{
  "color_jitter": 0.2,
  "encoder_arch": "swin",
  "encoder_qk_norm": false,
  "epochs": 13.7,
  "lr_schedule": "wsd",
  "final_lr_fraction": 0.01,
  "warmup_steps": 310,
  "adamw_weight_decay_other_params": 0
}
Rows from block 4 of the encoder of a small image VQ-VAE, named by matrix and row number. Rows with one number belong to one neuron. Each number is 128 + 24 x the weight over its row's rms, rounded and kept within 0 to 255. All counts start at 0.
After each neuron's rows are labels from the 100 images, of 14976, where the neuron reaches its largest size: "patch colour" is the nearest of a few named colours to the mean colour under the peak. Only what is clearly more common there than usual is listed. The data: microscope photos of single blood and bone marrow cells.
# gate: MLP gate (encoder.blocks.4.mlp.gate.weight, 640x160), inputs 0-159
# fc1: MLP up (encoder.blocks.4.mlp.fc1.weight, 640x160), inputs 0-159
# fc2: MLP down (encoder.blocks.4.mlp.fc2.weight, 160x640, transposed), outputs 0-159

gate.592 [152 120 143 117 118 163 155 133 148 159 141 128 129  68 115 156 140 109  80 152 136 120 108 124 122 146 161 148  73  95 116  96 110 120 120 126 120 102 175 123 120 109  94 115 134 129 159  95 109 177 144 166 118 151 108 107 131 157 143 132 126 137 120 135 127 118  67 159 135 142  98 120 133  90 142 151 117 123 149 130 108 107 107 118 161  96 105  96 121 157 171 112 157  76 158  91 137 159 136 135 141 112 142 149 109 151 158 138 111 162  92 132 104 156 111 166 136 163 150 156 184 138 119 117 115 166 107 133 161 125 130  72 170 125 143 111 168 122 160 102 126 135 142 129 129  82 111 124 111 130 111 103 143  98 144 153 135 133 116  97]
fc1.592 [124  99 127 177 121 154 117 127 129 125 178 104 144 147  99 132  91 129 129 118 126 117  97 104 129 148 145 111 172 101 106  99 152 138 139 110 142 120 119  98 124 110 175  99 129 101 123 136 156 154 110  67 133  79 105 141 141 180  78 119  67 117 131 135 142 118 100 126 141 192 142 110 128 153 130 117 134  81 115 138 136 135 153 167  89 163 182 120 136 144 121 111  65 147 118 115 150 113 104 132 122 142 136 146  87 161 138 111 127 136 136 118 141 151 148 133 113 140 136 139 124 160 117 112 143 126 146  98 159 137 122 116 138 111  94 157 141 160 161 146 149 113 127 184 165 132 139 144 180 135 154 121 124 152 128 118  96 135 101 100]
fc2.592 [ 98 140 128 141 107 133 132 129 153 120 143 139 144 171 113 133 147 122 198 116 116 146 115 135 120 133  73 130 160 125 138 163 153 105 151 130 102 130 120 137 150 164 235 123 122 129 119 136 142 114 101  75 106 121  45 149 155 133  97 158  67 137 114 142  97 137 140 120 106 134 139 100 142 140 151 121 103 112 104 136 107 133  91 150 109 178 171 122 132 133 127 134 114 151 140 137 137 131 129 127 124 104 142 139 103 127 129 104 144 125 151  94 119 122 143 110 126 115  78 108 118 168 130 144 171 114  91 133 106 123 138 144 133 105 100 108  99 148 131 133 153 133 107 154 134 172 128 168 147 146 141 150 103 144 103  85 110 136 114 126]
patch colour: black

gate.586 [145 107 134 105 151 173  72 105 136 109 144 105 137 108 116 126 111 129 100 150 132 100 114 119 132 127 156 153  87 127 132 140 139  94 112 126 149 157 151 154 135 115 151 130 126 117 125 150 156 164 190 161 146 127 120 141 123 133  85 132  49 122 145 136 178 101 129 121 144 127 151 126 109 106 124 118 117 115 126 166 141 105  94 157 119 131 157 132 118 160 170 138 112  88 107  76 131 114  91 117 138 160 113 113  87 127 172 116 105 160 131 125  92 130 133 129  90 130 139 112 154 103 121 120 133 121 143 142 110 109 128  63 150 139 182 106 155 145 129 105  94 143 149 112 129  89 149 154 130 131 138 122 140 185 141 140 115 185 100 121]
fc1.586 [121 124 124 151 138 148 134 188 158 105 105 137 140 133 104 161 111 100 151 164 107 139  83 169 177 121 129  86 159 102  97 138 140 133  81 179  78 106 157 118 169  68 122 128 141 143 118 117 172 165 121 112 138 107 121 127 129 141 153 106 133 110 139 166 110 149 121 132 171 134 133  94 119 146 120 119 108 147 126 104 123 104  95 129 118 135 153 136 160 115 157  99 159 123 142 132 108 144 131 132 126 102 154 160 116 124 143 106 117 134  85 134 150 108 133 143 120 147 136 145 150 127 106 113 120 119  94 166 121  92 116  75 159 127 171 159 125 149 167 139 102 136 127 146 108 161 148 155 166 118 125  96 147 132 138 110  72 136  79 108]
fc2.586 [163 141 157  68 146 169 146 124 159 120 162 125 136 127 125 130 136 122 107 134 117 123 130 134 121 102 111 144  91 120 116 146 124 117 101 110  78 169 146 150 134  95 138  99  88 144 102 157 132 127 175 143 117 123 118 138 107 117 100 131  46 137 134 132 149 114 131 107  95 104 139 111 125 137 168 111  91 109  98 159  82 123 116 141 103 109 137 134 136 140 155 114 145 116 113 138 149  77 171  94 144 170 135  95 107 105 154 119  85 125 153 136 132 118 145 148 126 121 119  89 152 135 146 146 148 103  94 143 126 132 130  84 139 122 151 133 104 115 142 120  80 137 174 148 158 146 130 118 118 155 120 160 137 195  99 104 123 181 105 125]
patch colour: black

gate.481 [158 134 173 124 105 107 170 155 119 122 143 139 126 122 129 132 141 119  81 102 115 150 137 109 160 126 166 128  73  89  80 126 112 152  83 174 156 138 127 154 111 125 136  83 133 136 155  85 169 129 119 119 100 141 124  72 109 136 171 111  83 132 140  93 144  98 148 131  88 169  70 121 138 137 141 134 125 163 152 102 141 154 131 122 123 106 165 102 132 124 132 128 150 118  75 140 186 139 161 125 116 129 120 146 105 122 138 164  99 121 106 152 111 153 159  95  88 141 149 118 149 149 152 156 151 132 120 154  93 124 151 106 162 111 154 130 118 142 131 124 137 146  89 154  99 123 133 146 149 118 104 107 105 115 115 106 143 143 129 152]
fc1.481 [128 114 122 113 139 107 141 113 114 139 105 158 114  98 101 136 115 117 106 133 121 112  87  95 129  77 106 134 165 166 143  82  99 136 117  54 128 149 121 134 116 112 152  95 111 171 133 123 116 114 156 166 118 188 123  89 120 146 134 132 148 139 143 120 169 137 145  98  96 146 103 126 101 119 120 133 163 105 115 115 126 140 171 126 144 144 130 151 160 127 114 123 153 177 147 190 164 121 139  60 122 106 169 115 141 118 161 121 135 107 147 135 142 143 119 105 127  96  90 103 102 124 115 142 136  99 148 159 106 114 156 161 111 167 151  94 138 157 140 126 117 126 128 130 134 120 177 138 135 143 114 132 100  93 151 121 145 103 149 177]
fc2.481 [133 110 101 108 134 124 111 102 122 136 164 113 104 138 145 137 114 162 127 120 143  89 158 164 133 183 148 122 122 129 137 113 154 100 105 156  83  94 119  99 143 150 134 162 128 117 132 162 127 149 180 116 124 136 209 132 124  84 121 133 163 140 124 162  97 113 134 147 167 110 165 135 145  99  97  94 143 136 135 110 130 141 122 129 110 143 128 127 101 138  94 121  68  66 132  87 100 134 125 137 148 156  95 112 153 126  85 124 150 150 116 123 150 132 158 159 172 164 147 136 167 113 128  97 114 128 156  64 131 123  89 139 119 115 143 143  91 135 102 112 116 103 104 162 136 130 108 117 117 138 155 147 140 149 129 162 119 141 132 106]
patch colour: pink

gate.548 [133 137 163 130 122 134 146 144 114 123 150 105 118 119 145 151  79 104 161 104 113 115  98 134 148 119 164  99 114  85 101 144 110  93 141 162 154 144 108 117 158  85 148 149 121 114  90 137 171 120  88 129 167 151 146 140 171 136 113  84 152 119 164 131 123 130 104  87 119 107  71 128 114 121 136 119  97 115 127 100 170 111 146 114 125 149 105 128 115 123 123 135 112 156 104 144 154 127 173 108 120  98  60 100  89 140 138 122 100 161 161 151 117 124 170 109 150 147 136 150 146 127 133 158 140 122 116 121 173 141 129 131 174 173 122 147 130  97 136 120 114  95 153 113 121 182 147 110 167 155 108 124 142 129 121 145 133  89  99  89]
fc1.548 [134 139 140 138 121 120 124 171  98 148 134 127 109 126 119 149  82 124 182  84 141 119 127 123 104 104 153  99 197 121  82 143 139 155 127 142 133  73 163 102 128 105 127 143 138 104 137 147 152 123 107 116 151 147 158 181 144 122  93 155 161 166 176 129  97 139 165  93  93 105 163 117 108 120 161 109  84  95 129 115 145 109 158 157 125 113 116 151 127 118  95 141 129 135 155 133 103 125 118  93 125 127 101 139 102 101 144  97 119 111 122 121 118 144 136 139 165 141 146 137 115 104  74 117 162 123 120 133 172 115 169 122 145 181 136  80 157 106 172 121 146 119  84 144 138 146 148 130 136 114 126 112 138 135 115 129 114 109  89 118]
fc2.548 [140 133 102 140 174 132 118 113 108 132 137 127 112 128 139  98 161 137  19 129 129 141 120 139 140 161 112 158 107 142 157 113 151 146 103 126 118 166 117 138 117 125  71 120 109 161 140 103 134 128 153 110 109 104 149  68 123 146 185 142 123 114 108  97 162 109 126 178 130 162 149 152 139 124  99 127 149 134 136 152 131 130 139 117 127 121 113 113 135 152 153 111 143 131 128 138 143 118  97 134 118 166 167 145 165 148 105 142 162 118 114 131 124 126  94 136  88 129 112 108 104 124 174 126 102 113 148 130  97 194 107 103 100 112  96 133 105 152 113 108 110 137 144 150 116  75 106 110  64 130 120 128 135 153 158 125 140 153 150 142]
patch colour: pink

gate.21 [173 144 149 122 177 128 123 128 111 172 136 130 142 116 163 113 141 140 138 133 126 168 151 131 122 137 118 122  81 132 126 156  94  78 118 133 121  84 133 129 112 165 117 131 126 147 109 150 141 146  95 126 108 139 118  97 111 155 141 157 129 180 181 126 106 123 137 117 116  92 186 151 122 115 159 146 124 136 141 134 152 139 141 163 122 146 106 114 115 129 122 109 162 114 214 172  83 105  99 142 114 112  94 118 121 155 106 120 128 148  79  84 151 146 121 115  84  94 150 113 151 120 115 136 108 138 132 139 154 118 174 137 127 117 126 132 138 129 119 138 148 140 131 151 106  76 129 100 150 163 133 131 128 123 129 120 131  67 131  68]
fc1.21 [162 128 134 120 139 141 154 140 137 154 138 130 107 120 151 118 127 114 114 145 117 163 150 124 126 143  96 143 104 119 131  80  82  75  88 112 131  98 139 123  82 137 138 136 111 163  91 125 177 150 108 107 119 144 110 106 156 156 151 162 105 158 146 108  91 146 119 110 101 107 148 148 122 113 136 144 140 158 127 116 143 126 152 107 182 165  89 115 129 136 118  79 126 120 173 134 147  97 141 116 119 111  87  98 148 141 106 149 144 127 116  82 189 155 138 110 104  95 141 149 128 138 173 156 152 113 120 103 115 149 123 151 122 155  95 128 157 138 109 137 122 131 150 139  98 120 114  61 140 189 158 146 121 144 140 145 100  83 125 108]
fc2.21 [152 104 142 125 126 161 115 141  93 131 137 142  96 142 130 107 143 132  77 141 108 120 101 105 175 127 136  99 142 140 102 125 153 170 113 117 146 148  94 135 158  84  46 107 129 118 124 153 142 133 137  88 133 111 146 141 125 113  88 154 137  98 103 128 160 126 148 114 132 133 127 152 117 151 135 103 117 125 149 102 128  96 195  83 122  98 107 107 123 117 143 128 153 115 129 124 171 129 184  75 128 185 159 126 125 138 147 121 109 106 135 133 148 149 109 113 175 126 169 109 135 122 163  90 136 113 157 110 117 115 127  76 130 105 101 111  94 118 128 131  57 130  98 125 140 135 119  98 126 106 131 116 114 126 130 170 143 149 141 119]
patch colour: pink

gate.291 [151 147 162 115 125 128 138  80 132 101 136  83 140 131 136 131 118  87 111 113  77 144  90 134 140 133 131 131 112 159  95  87 130 173 129 121 118  86 109 126 174 126  93 130 171 157 151  88 126 163 119 142 120 161 145 116 129 124 121 113 134 118 148 131 133 153 151 157 129 112 171 135  88  82 137 110 170 101 153  99 163 128 157 134 127 107 144 111 125 149 184 133 118 126  89 114 156 148 104 105 102 159 142 125 138 148 143 109  99 115 115 115  99 166 143 119  67 162 140 122 123 118 142 131 102 104 121 126 108  82 129  87 147 100 117 112 143 161 149 135 165 113 122  97 102 130 139 123 124 101 108 140 139 169 137 134  95 162 178 170]
fc1.291 [187 141 139 143 122 143 127 130 115 122 151 112 112 149 205 143 129  89 153 131 107 141 163 196 104 124 117 149 109 122 101 135 141 126 121 148  90 124  88 137 168 101 101 171 187 106 133 123 133 155 144 127 132 141 137 157 130 114 149  95 127 123 143 155 107 180 142 134 107  93 147 139 103 112 111 114 152  96 110 101 127 136 104 160 149 101 113 105 104 103 127 146 135 121 139 132 136 118 104 125 118 134 126 124 123 103 134 100  83 138  80 109 109 108 140 116  78 134 175 125 109 124 136 138  88 162 112 130 119 112  96 121 154  82 102 164 147 129 142 129 148 145 168 131  84 170 128 131 129  98 105  95 153 160 119 160 157 145 153 150]
fc2.291 [ 62 129 138 136  96 139 147 152 149 161  94 112  89 134 121 137 127 142 118 122 158 115 140 103 123 134 116 120 146 131 176 185  99 108 120 104 146 109 119 115 122 128  84 131  79  96 106 159 104  70 136 100 194 106 120 147 150 139  76 148 157  80 123 135 127 130 105  95 134 142 144 153  96 129 116 141 108 141 160 113 111 132 124 157 133 136  98 116 180 115 145 102 174 125 119 158 109 101 155 139 124 132 113 149 155 149 110 146 164 161 101 134 142 100 136 117 148 107 147 165 139 165 113 141 163 134 153 110 127 151 111 156 145 135 133 151 117 124  79 134 101 115 121 169 118 135  80 125 132 172 111 122 140  91 127 141 121 110  96 112]
patch colour: pink