From a checkpoint of a small image VQ-VAE: 7.23M parameters, 48542 training examples.
Rows from block 2 of the encoder of a small image VQ-VAE, named by matrix and row number. Rows with one number belong to one neuron. Each number is 128 + 24 x the weight over its row's rms, rounded and kept within 0 to 255. All counts start at 0. After the name is the row's rms in percent of the matrix's.
After each neuron's rows are labels from the 100 images, of 14976, where the neuron reaches its largest size: "responds to" is what is common among them. Only what is clearly more common there than usual is listed. The data: microscope photos of single blood and bone marrow cells. In brackets: how many of the 100, against the usual share in percent.
# gate: MLP gate (encoder.blocks.2.mlp.gate.weight, 320x80), inputs 40-79
# fc1: MLP up (encoder.blocks.2.mlp.fc1.weight, 320x80), inputs 40-79
# fc2: MLP down (encoder.blocks.2.mlp.fc2.weight, 80x320, transposed), outputs 40-79

gate.82 094 [105 134 108 106 142 146 102 100 123 137 118 132 101 164 131 131 128 159 136  93 118 148 153 106 127  86 115 172 139 114 126  80 162  77 147 120 124 135 151 139]
fc1.82 080 [158 120 147 131 160 123 133 138 133 137 143 103 140 161  93 168 142 119 155 154 148 105 102 130 118 144 125 134 136 137 138 164 134 138 105 115 125 116  55  82]
fc2.82 090 [154 136 141 133 119  86 175 125 134 130 118  94 146 139 105 150 164 130 147 123 155 124  89 139 127 159 138 116  98 123 136 183 118 172 157 114 142 123  99 111]
responds to: smear: peripheral blood (69 vs 16.2); cell type: erythroblast (55 vs 14.3)

gate.33 119 [127 134 164 108 108  93 147 140 143 109 164 107  87 124 123 139 117 134 121 143  93 104 128 136 135 144 147 139 158 195 165 152  68  98 131 101 107 121 140 151]
fc1.33 126 [144 122 117 109 130 154  98 116 100 171 117 163 157 111 142 105 127 125 132  94 148 156 138 129 109 103 122 126 118 107 107 109 201 103 116 162 142 111 111 156]
fc2.33 126 [117 101 151 116 135 135 160 135 147 128 108 175 178 117 145 104 102 140  96  68 133 105 134 137 115 124 121 141 138 125 148 143 172 118 126 176 107 174 119 157]
responds to: cell type: segmented neutrophil (62 vs 20)

gate.279 086 [163 128 134 125 119 136 148 110 115 123 154  98 141 144 145 139 186 113 129 175 118 168  97 133 120 107 119 147 138  94  80 112 103 144 107 153 123 160 131 141]
fc1.279 087 [181 136 127 146 153 148 163 113 163 152 147 135 121  99 149 106 171 113 146 118 130 147 139 124 143 139 149 127 133 136 128  94 126 149 142 132 160 134 122  76]
fc2.279 102 [166 126 152 110 166 130 126 107 121 142 141 133 105  73 121 127 143 115 142 156 127  96  93 132 112 126 110 118 121 141 100 103 114  91 129 111 120 127  86  96]
responds to: smear: peripheral blood (51 vs 16.2); cell type: myeloblast (30 vs 1.9)

gate.225 075 [107 158 118 143 131 142 110 126  96 107 186 115 105  88 158 197 142 118 104  91 121 112 144 166 104 149 125 124 132  93 107 108  69 145 143 126 167  87 121 153]
fc1.225 118 [121 106 136 131 137 127 154 140 146 158  62 141 134 142  59  87  91 141 114 161 142 158 136 114 151 113 135 111 144 147 137 146 181 135 122 110  95 164 119 125]
fc2.225 108 [102 114 149 120 136 112 163 132 137 135  46 130 133 131  97  87  76 126 114 166 126 146 117 108 146 147 126 113 134 153 139 137 163 135 127 115  88 183 142 100]
responds to: cell type: segmented neutrophil (46 vs 20)

gate.7 121 [159  70 126 133 135 109  97 130 163 129 106  98  86 156 138 125 125 138 152 138 159 132 118 130 114  92  95 110  98 128 161 171 164 115 116 175 123 155 109 138]
fc1.7 100 [ 97 160 136 121  86 136 150 128 100 117 168 177 124  94 154 158 146 123 110 111 108 136 111 123 139 191 152 169 126 125 139 101 115 113 139 107 139 102 140 161]
fc2.7 130 [111 110  54 147 164 141 120 127 119 125 131 143 139 128 140 130 122 216 132 151 145 130 145 117 101 152  83 149 117 160 120 133 114 129 109 134 125 151 102 134]
responds to: cell type: segmented neutrophil (74 vs 20); smear: peripheral blood (60 vs 16.2)

gate.115 083 [135 110 138 103 159 117 172 132 138 137 184 133 129 156 155 110 131 127 136 124 119 143  95 187 130 109 142 113 163 134 129 160  62 141 161 105 153 119  87 169]
fc1.115 088 [146 101 126 108 124 157 115 121 127 145 107 167  83 106  84 144 112 128 103 105  82  98 143 120 125 144 125 151 148 117 111 130 173  92  80 131 103 121 160 148]
fc2.115 091 [140 130 117 108 116 148 143 162 101 107 168 105 112  89 140 118 120  94 142 104 163 137 106 159 141  97 128 145 166 135 119 156 151 130 150 152 115 150 121  84]
responds to: cell type: segmented neutrophil (57 vs 20)

gate.97 137 [168 120 128 103 143 127  98 109 115 176 141 148  76 156 117 139 115 153 170 133 109 154 154 137 126 116 116 116  98 111 123 131 128 165 147 120 145 130 128 139]
fc1.97 100 [ 92 164 172 151 132 121 162  92 130 101 153 131 114 115 153  80 151 163 130 108 116 106 117 128 155 122 121 156 123 137 170 116  96  81 137 137 165 118 117  91]
fc2.97 112 [167 127 153 114 162 129 121 110 138 141 122 146 132  97 106 110  81 144  99 106 107 165 176  90 128  99 132 145 161 151 109 110 136 144 135 136  81 144 174 144]
responds to: cell type: segmented neutrophil (73 vs 20)

gate.26 097 [130 172 153 116 111 152 138 119 119 176 192 125 128 109 136 101 179 108 145 115  99 109 179 132 124 100 155 101 151 161 139 152 103 115 172 137 177 133 110 115]
fc1.26 102 [146 119 143 107 113 144 148 148  72 132 137 143 138 142 130  89 158 121 128 164 102  66  86 103 133 149 105 162 121 132 148 160 160 120 137 109 106 138 125  73]
fc2.26 102 [ 98 124 116 125 146  95 141 127 107  97 137 145 124 114 122 139 154 118 131 121 115 101  80 142 162 109 117  97 101 162 135 185 135 122 133 125 103 125 131  80]
responds to: smear: peripheral blood (82 vs 16.2); cell type: segmented neutrophil (59 vs 20)

gate.47 100 [108 142 112 113 124 157 143 139 138 111 129 125 107 174 128  75 114 127 123  76 152  92 106 124 121 118 115 133 155 124 116 113 104 201 133 116 176  81 142 128]
fc1.47 096 [139 110 142 168 129 106 108 110 127 157 135 132 111 105 105 176 160 101 119 176 112 151 156 122 142 126 146 128 105 125 130 138 131  73 125 145 109 142 101 127]
fc2.47 106 [143 145 129 139 146 109 136 132 122 131  98 146 129  97 161 167 143 147 118 164 100 171 156 149 142 132 122 134 113 149 124 137 160  69 128 144 106 181  88 135]
responds to: cell type: segmented neutrophil (44 vs 20)

gate.193 072 [149 121  92 115 120 138 127 156 186 111  69 131 162 124  91 113 119 140 116 125 130 158 131 125 170 155 150 144 136 103 115 121 156 136  84 151 120 125 112  89]
fc1.193 084 [143  87 126 114 120 153  78 121 148 136  98 123 148 122 123 109 129 160 105 128 142 163 129 117 118 136 118 107 141 121 126 103 166 101  88 122 115 114 130 117]
fc2.193 083 [121 176  96 147 155 137 150 123 101 129 132 116 115 103 122 148 159  91 144 152 111 112 148 119 127 114 113 125  98 121 135 157 135 135 161 133 121 159 158 164]
responds to: smear: peripheral blood (46 vs 16.2); cell type: segmented neutrophil (40 vs 20)