config.yaml
encoder_arch: "swin"
model: "image VQ-VAE"
dataset: "microscope photos of single blood and bone marrow cells"
train_examples: 48542
image_size: 48
crop_scale_min: 1
horizontal_flip: true
color_jitter: 0.2
bottleneck: "vq"
downsampling_factor: 8
encoder_norm: "layernorm"
encoder_norm_position: "sandwich"
encoder_activation: "geglu"
encoder_mlp_ratio: 4
encoder_head_dim: 48
encoder_fused_qkv: true
encoder_bias: "none"
encoder_qk_norm: false
encoder_layer_scale_init: 0.1
encoder_parallel_block: false
encoder_inner_norm: false
encoder_drop_path: 0.1
encoder_patch_size: [2, 2]
encoder_depths: [3, 3, 3]
encoder_widths: [80, 160, 320]
loss: "mse"
latent_channels: 8
decoder_norm: "batchnorm"
decoder_activation: "silu"
decoder_widths: [64, 128, 128, 128]
decoder_blocks_per_level: 1
decoder_block: "bottleneck"
decoder_dropout: 0.05
decoder_attention: true
decoder_upsampling: "nearest_conv"
codebook_size: 1024
init: "trunc_normal_002"
residual_init: "zero_last"
optimizer: "soap"
beta2: 0.999
lr: 0.0013
beta1: 0.95
shampoo_beta: 0.999
eps: 1e-08
precondition_frequency: 16
max_precond_dim: 512
one_sided: false
adamw_lr_other_params: 0.0011
gradient_centralization: true
steps: 10400
batch_size: 64
epochs: 13.7
lr_schedule: "wsd"
decay_fraction: 0.2
final_lr_fraction: 0.01
warmup_steps: 310
weight_decay: 0.1
adamw_weight_decay_other_params: 0
Rows from block 0 of the decoder of a small image VQ-VAE, named by matrix and row number. Rows with one number belong to one channel. Each number is 500 + 40 x the weight over its row's rms, rounded and kept within 0 to 999. All counts start at 0. Numbers have three digits each.
After each channel's rows are labels from the 100 images, of 14976, where the channel reaches its highest value: "top examples" is what is common among them. Only what is clearly more common there than usual is listed. The data: microscope photos of single blood and bone marrow cells. In brackets: how many of the 100.
# convs1: 3x3 conv (decoder.mid.0.convs.1.weight, 64x64x3x3, each kernel summed), inputs 0-63
# convs2: expand pointwise conv (decoder.mid.0.convs.2.weight, 128x64x1x1, transposed), outputs 0-63

convs1.24:531493497444536533459416484478414483529478524544493566567484471475468572457560480555401527507535490523501501525442531564473524460537501442502498521454515505527507575507467542428498511498502449
convs2.24:544599521564502488456485486511489479520491460533525417513568556457453508505473544462495545531538555552507551453504449550491484511491559470501530472543403479527519488507509426487475466559586459
top examples: smear: peripheral blood (63)

convs1.14:433460492488544506580520509493472526522529459507514512511574541432538508493524450507564497444469530467496478430435490602553569492502475483576459538549439522506492532470519479559473476458513462
convs2.14:493462505465462567465470480460521502488504529481524452469403578489545491525487494465453467537532542456509510555530487461530473574512495491527516471401546562501487496544487545560466523508502553
top examples: cell type: segmented neutrophil (74)

convs1.21:487496523523409457493546493490578493517473550451552517482450506463489532384552554515478501484502492518518502494509463507476520494526458485460453533553489476445495366513529553562520498527560526
convs2.21:550516521520439464463483507472512531482473562524489464457554460462563471523453488448412502524518457580563519510461496548493531493506427455494503578537480516500484491524421434481440538516502491
top examples: smear: peripheral blood (100); cell type: eosinophil (29)

convs1.12:508498497437577556520436466523432440501453519531415532563502520534448594494505552492477496548549493514461482548449543523501565502498583502504533500468496518498504512464527529489529496503453405
convs2.12:503569495478429492543460453568507539505493410595440510506489544471462533540465481533531517491504555488444498552475466548531459539517511486561579457441477477487519472445458582524526458566458481
top examples: smear: peripheral blood (50)

convs1.0:529519489567517541426512487533516495460499516517496519402503495490584508482498495503497535499441515580533522482452433510538482509484514554547489458476584523466608460498435508558508543442477456
convs2.0:489479471612447543582441477462519565471559503480521526552479506461499558480455498512463547452438529565570448536513544482474486463508466523536524510544508548448482496605461487471427518505521567
top examples: cell type: proerythroblast (25)

convs1.50:528477511475498550500553523491480526515463509531548513514498461496467452498498464523520526418489488517449399494498511481499515518572551518451481477542572402592591540523512551504476488548420488
convs2.50:492521530552511489483514503482505527512458453471545623473489553421496522490457434490508477443440412504451485526533529488457469473552493591533484496485480498490605529553517488463441538503479548
top examples: cell type: promyelocyte (34)

convs1.42:501473513495540549576496433541511440536448478479482466513449520488472454519537621468447489446517526488484478582460544539527544508455448576499539495536500550474448502446479519531472510554474535
convs2.42:480483497483539504518495495534420471456490501475488520508504442608491444493456485534544487457493478471457475514472512493470524467540542511546566459594458460527505522498546456507544502575490500
top examples: smear: peripheral blood (38); cell type: myeloblast (28); cell type: artefact (26)

convs1.44:512506522463495469522557532521508577502495462486556562547526442527539563506442533459512501494509443541501452424447520530495543473460529553507448511500468536396523559544468508481474508440579461
convs2.44:484413479529496534506534495460555530475563501496467384460375518550543513553515487412475505566513499506517493501464560466513489486479486470577455428469484513501502485597485535508494473478567498
top examples: cell type: lymphocyte (36)

convs1.60:472496478545534424507556457521469526450464487562565470547508478568550470577462497496533504510549495460540504529456476438514577512380563540471508443483537452519504468505519488478475496530533496
convs2.60:409438414508554507535514529488489487560517461486475511536492465485553519468495399540515495480466531475492525486475489483506494493547517545518497436528507475449531463606461502541490456476514469
top examples: cell type: erythroblast (38)

convs1.17:488531439426498435443524547538519542472515485520542467526461446521489571586538512520454540532457505533537576491489533483528512517556515491419436460513482451484515497508492443487499606499507453
convs2.17:536506496515499472530547547492492523513456518481483405499451488483508523476559543486475531630485573547559515437494518543600447526515495422479448498582502513471398469546489495555494475496514504
top examples: cell type: erythroblast (45); cell type: lymphocyte (40)

convs1.1:489460495473474480544480516486475537467452467436489550583487498508480528529523496498498466459498507481463498402510505490480654456488508505580507583531457498475512569580520477499467499536528520
convs2.1:538514471477463495447498523462519484539505485495526542420491502549539474517494530451430437553477442459495534552424520455486451520559499499527490466535457506502527577446449385512504482564432540
top examples: cell type: segmented neutrophil (88); smear: peripheral blood (44)

convs1.54:438514519536534541461505480567476447573472537491535475495509510459506466474473425494456446496483533448473496481485547539594511492550575475481538431568554514474459523431519442495575527493508470
convs2.54:510468498516498531515540489493418444503522515447518486516514527426403466534555485509508473519494558504422523487494479540491485458482536471511536470477521519452524474500546515527536481494540552
top examples: cell type: erythroblast (36)

convs1.27:491473469530472550500457476492474512604477384504475520495522504471518496481549476550480542535520432494465511490479504502549528515568496442486500480568575533491529544472516467511555520518423395
convs2.27:573547531507605541516491491564524553492478464544440563483595492499442526549503465449532502523464436537529460487513504498548553471475479552460465499470453488515566567466523510457433517513504558
top examples: cell type: artefact (26)

convs1.2:529522448474447477445470478535514447520509520440481477597442527489484548478526513522462483538590538493581454512471553544554508517461453500510478519567539498455495496442542473541546425486478444
convs2.2:558439474492536495515478487510485428478519564491436487543506517569471534506451449531513506457516521495493571559545512505517519451436493445454509534479456533478480574510516545599504475551592466
top examples: cell type: eosinophil (29)

convs1.4:478544442505482495529569448555420488532538442599459542616530455514498540467581511474522506514504527548501428531492515467492526493567503532499481505466489467521547553522524492462496494483485439
convs2.4:562552540506506487489512520487453468487492488430477481528387491531491532471544480496493481529461501560499488486537544509453496581546508524484520526478550464479524546531434420516509518519501493
top examples: cell type: erythroblast (43)

convs1.20:521535429481498487469459583514496574479515490585519479522474541491488562471473474486502550524460545506459478480495457434577480475547474533511560517466556550511543485474504578532515535479392469
convs2.20:466492488480553470514534543484491478535421493483547547467412486438444443491519557493485489505528428489483475463499441420536504494541465541514488530488587554530519498505535506430479527447505587
top examples: cell type: lymphocyte (58)

convs1.40:469536497483551537501499431605568477553514491504574426407470545476515461495536480499464470560472531492490475493443459554521486513537508504452473507499563561409518459470500517498565500522494490
convs2.40:410564510525578547478533462456479514581488548502468503495493513482496532445507512550588487540538419487482599470547502468537512510569522412473452543518456403485476485500497504460507542524471496
top examples: smear: peripheral blood (35)

convs1.46:573452576519496553484507474463487514548408519461499455543458464474458481618461476489459483487480435470483526508539503461521471505514488541534552513537457481586572464489497508471550477552478529
convs2.46:559551511452510444525509549501507493437496488484504527473611515550498497503542508499520458501465398464484473436441481487544417500494487562443495470531499438519545492391504470503476541568442426
top examples: cell type: lymphocyte (36)

convs1.48:456480521535493522504493464509386513578480496512470474546508561465427515540429514529424503539447563485533520530581479517489484479555544552474504466480553509464475529527500484422542562504474469
convs2.48:485531559489475479500484502532542485505488469546525461491511478476506491451549542571511488466538525465535459517440516509466485466460501488443467569522489513524488467351523476576489517488447441
top examples: cell type: artefact (37)

convs1.43:433556586537526540483492547599581489476467500545497501495440505482499479376459476460496452496484482550476486503480467516543521502519440532499496471452552470414549500497499543494538521510517464
convs2.43:521425476543471509540499545527427476479444470483492517513488473497425590494481606511485469476492481518435477469514526508581505489561432530459472476527505559507475487530550471449528511478507552
top examples: cell type: erythroblast (60)

convs1.53:480508388519520507523498453494423442522529512461484498524510427502501519530480453550487475510509555477470550465506492598470486480534460493502551505499647564453505448474493466483459510487497478
convs2.53:476517483501517526518490528519463502505559501445494573449468585510486472426480483464482501578524545477503448517484540551422557487494516527531554543451467431478575536520478508483488503575437458
top examples: smear: peripheral blood (59)

convs1.25:476552441506521518477440444485495526589530525494557476458560440505541508472503546494536452523496532547508498501496556484520541450551607531490481509447530516498513555476533502405516553476472419
convs2.25:534557510506436518455446502536437512541520494577504483493327497531451513540554532466451526556535539467489466484491455560506437526509461474525514574478499488505507541505453538475528494488474528
top examples: cell type: lymphocyte (47); cell type: erythroblast (44)

convs1.11:481539524512579543487502503523544385451479501528544420475461528442530501508526481562565492472524478487486534506516456503498520463495479540432500535616523491443513528486461487418531502519480439
convs2.11:441475499533491552491427461549494522469442530483591543514461464468521490434497494526536565416535501485438503475537519483435505491488530484410475480475501498556486559470482552448488548515521507
top examples: smear: peripheral blood (49)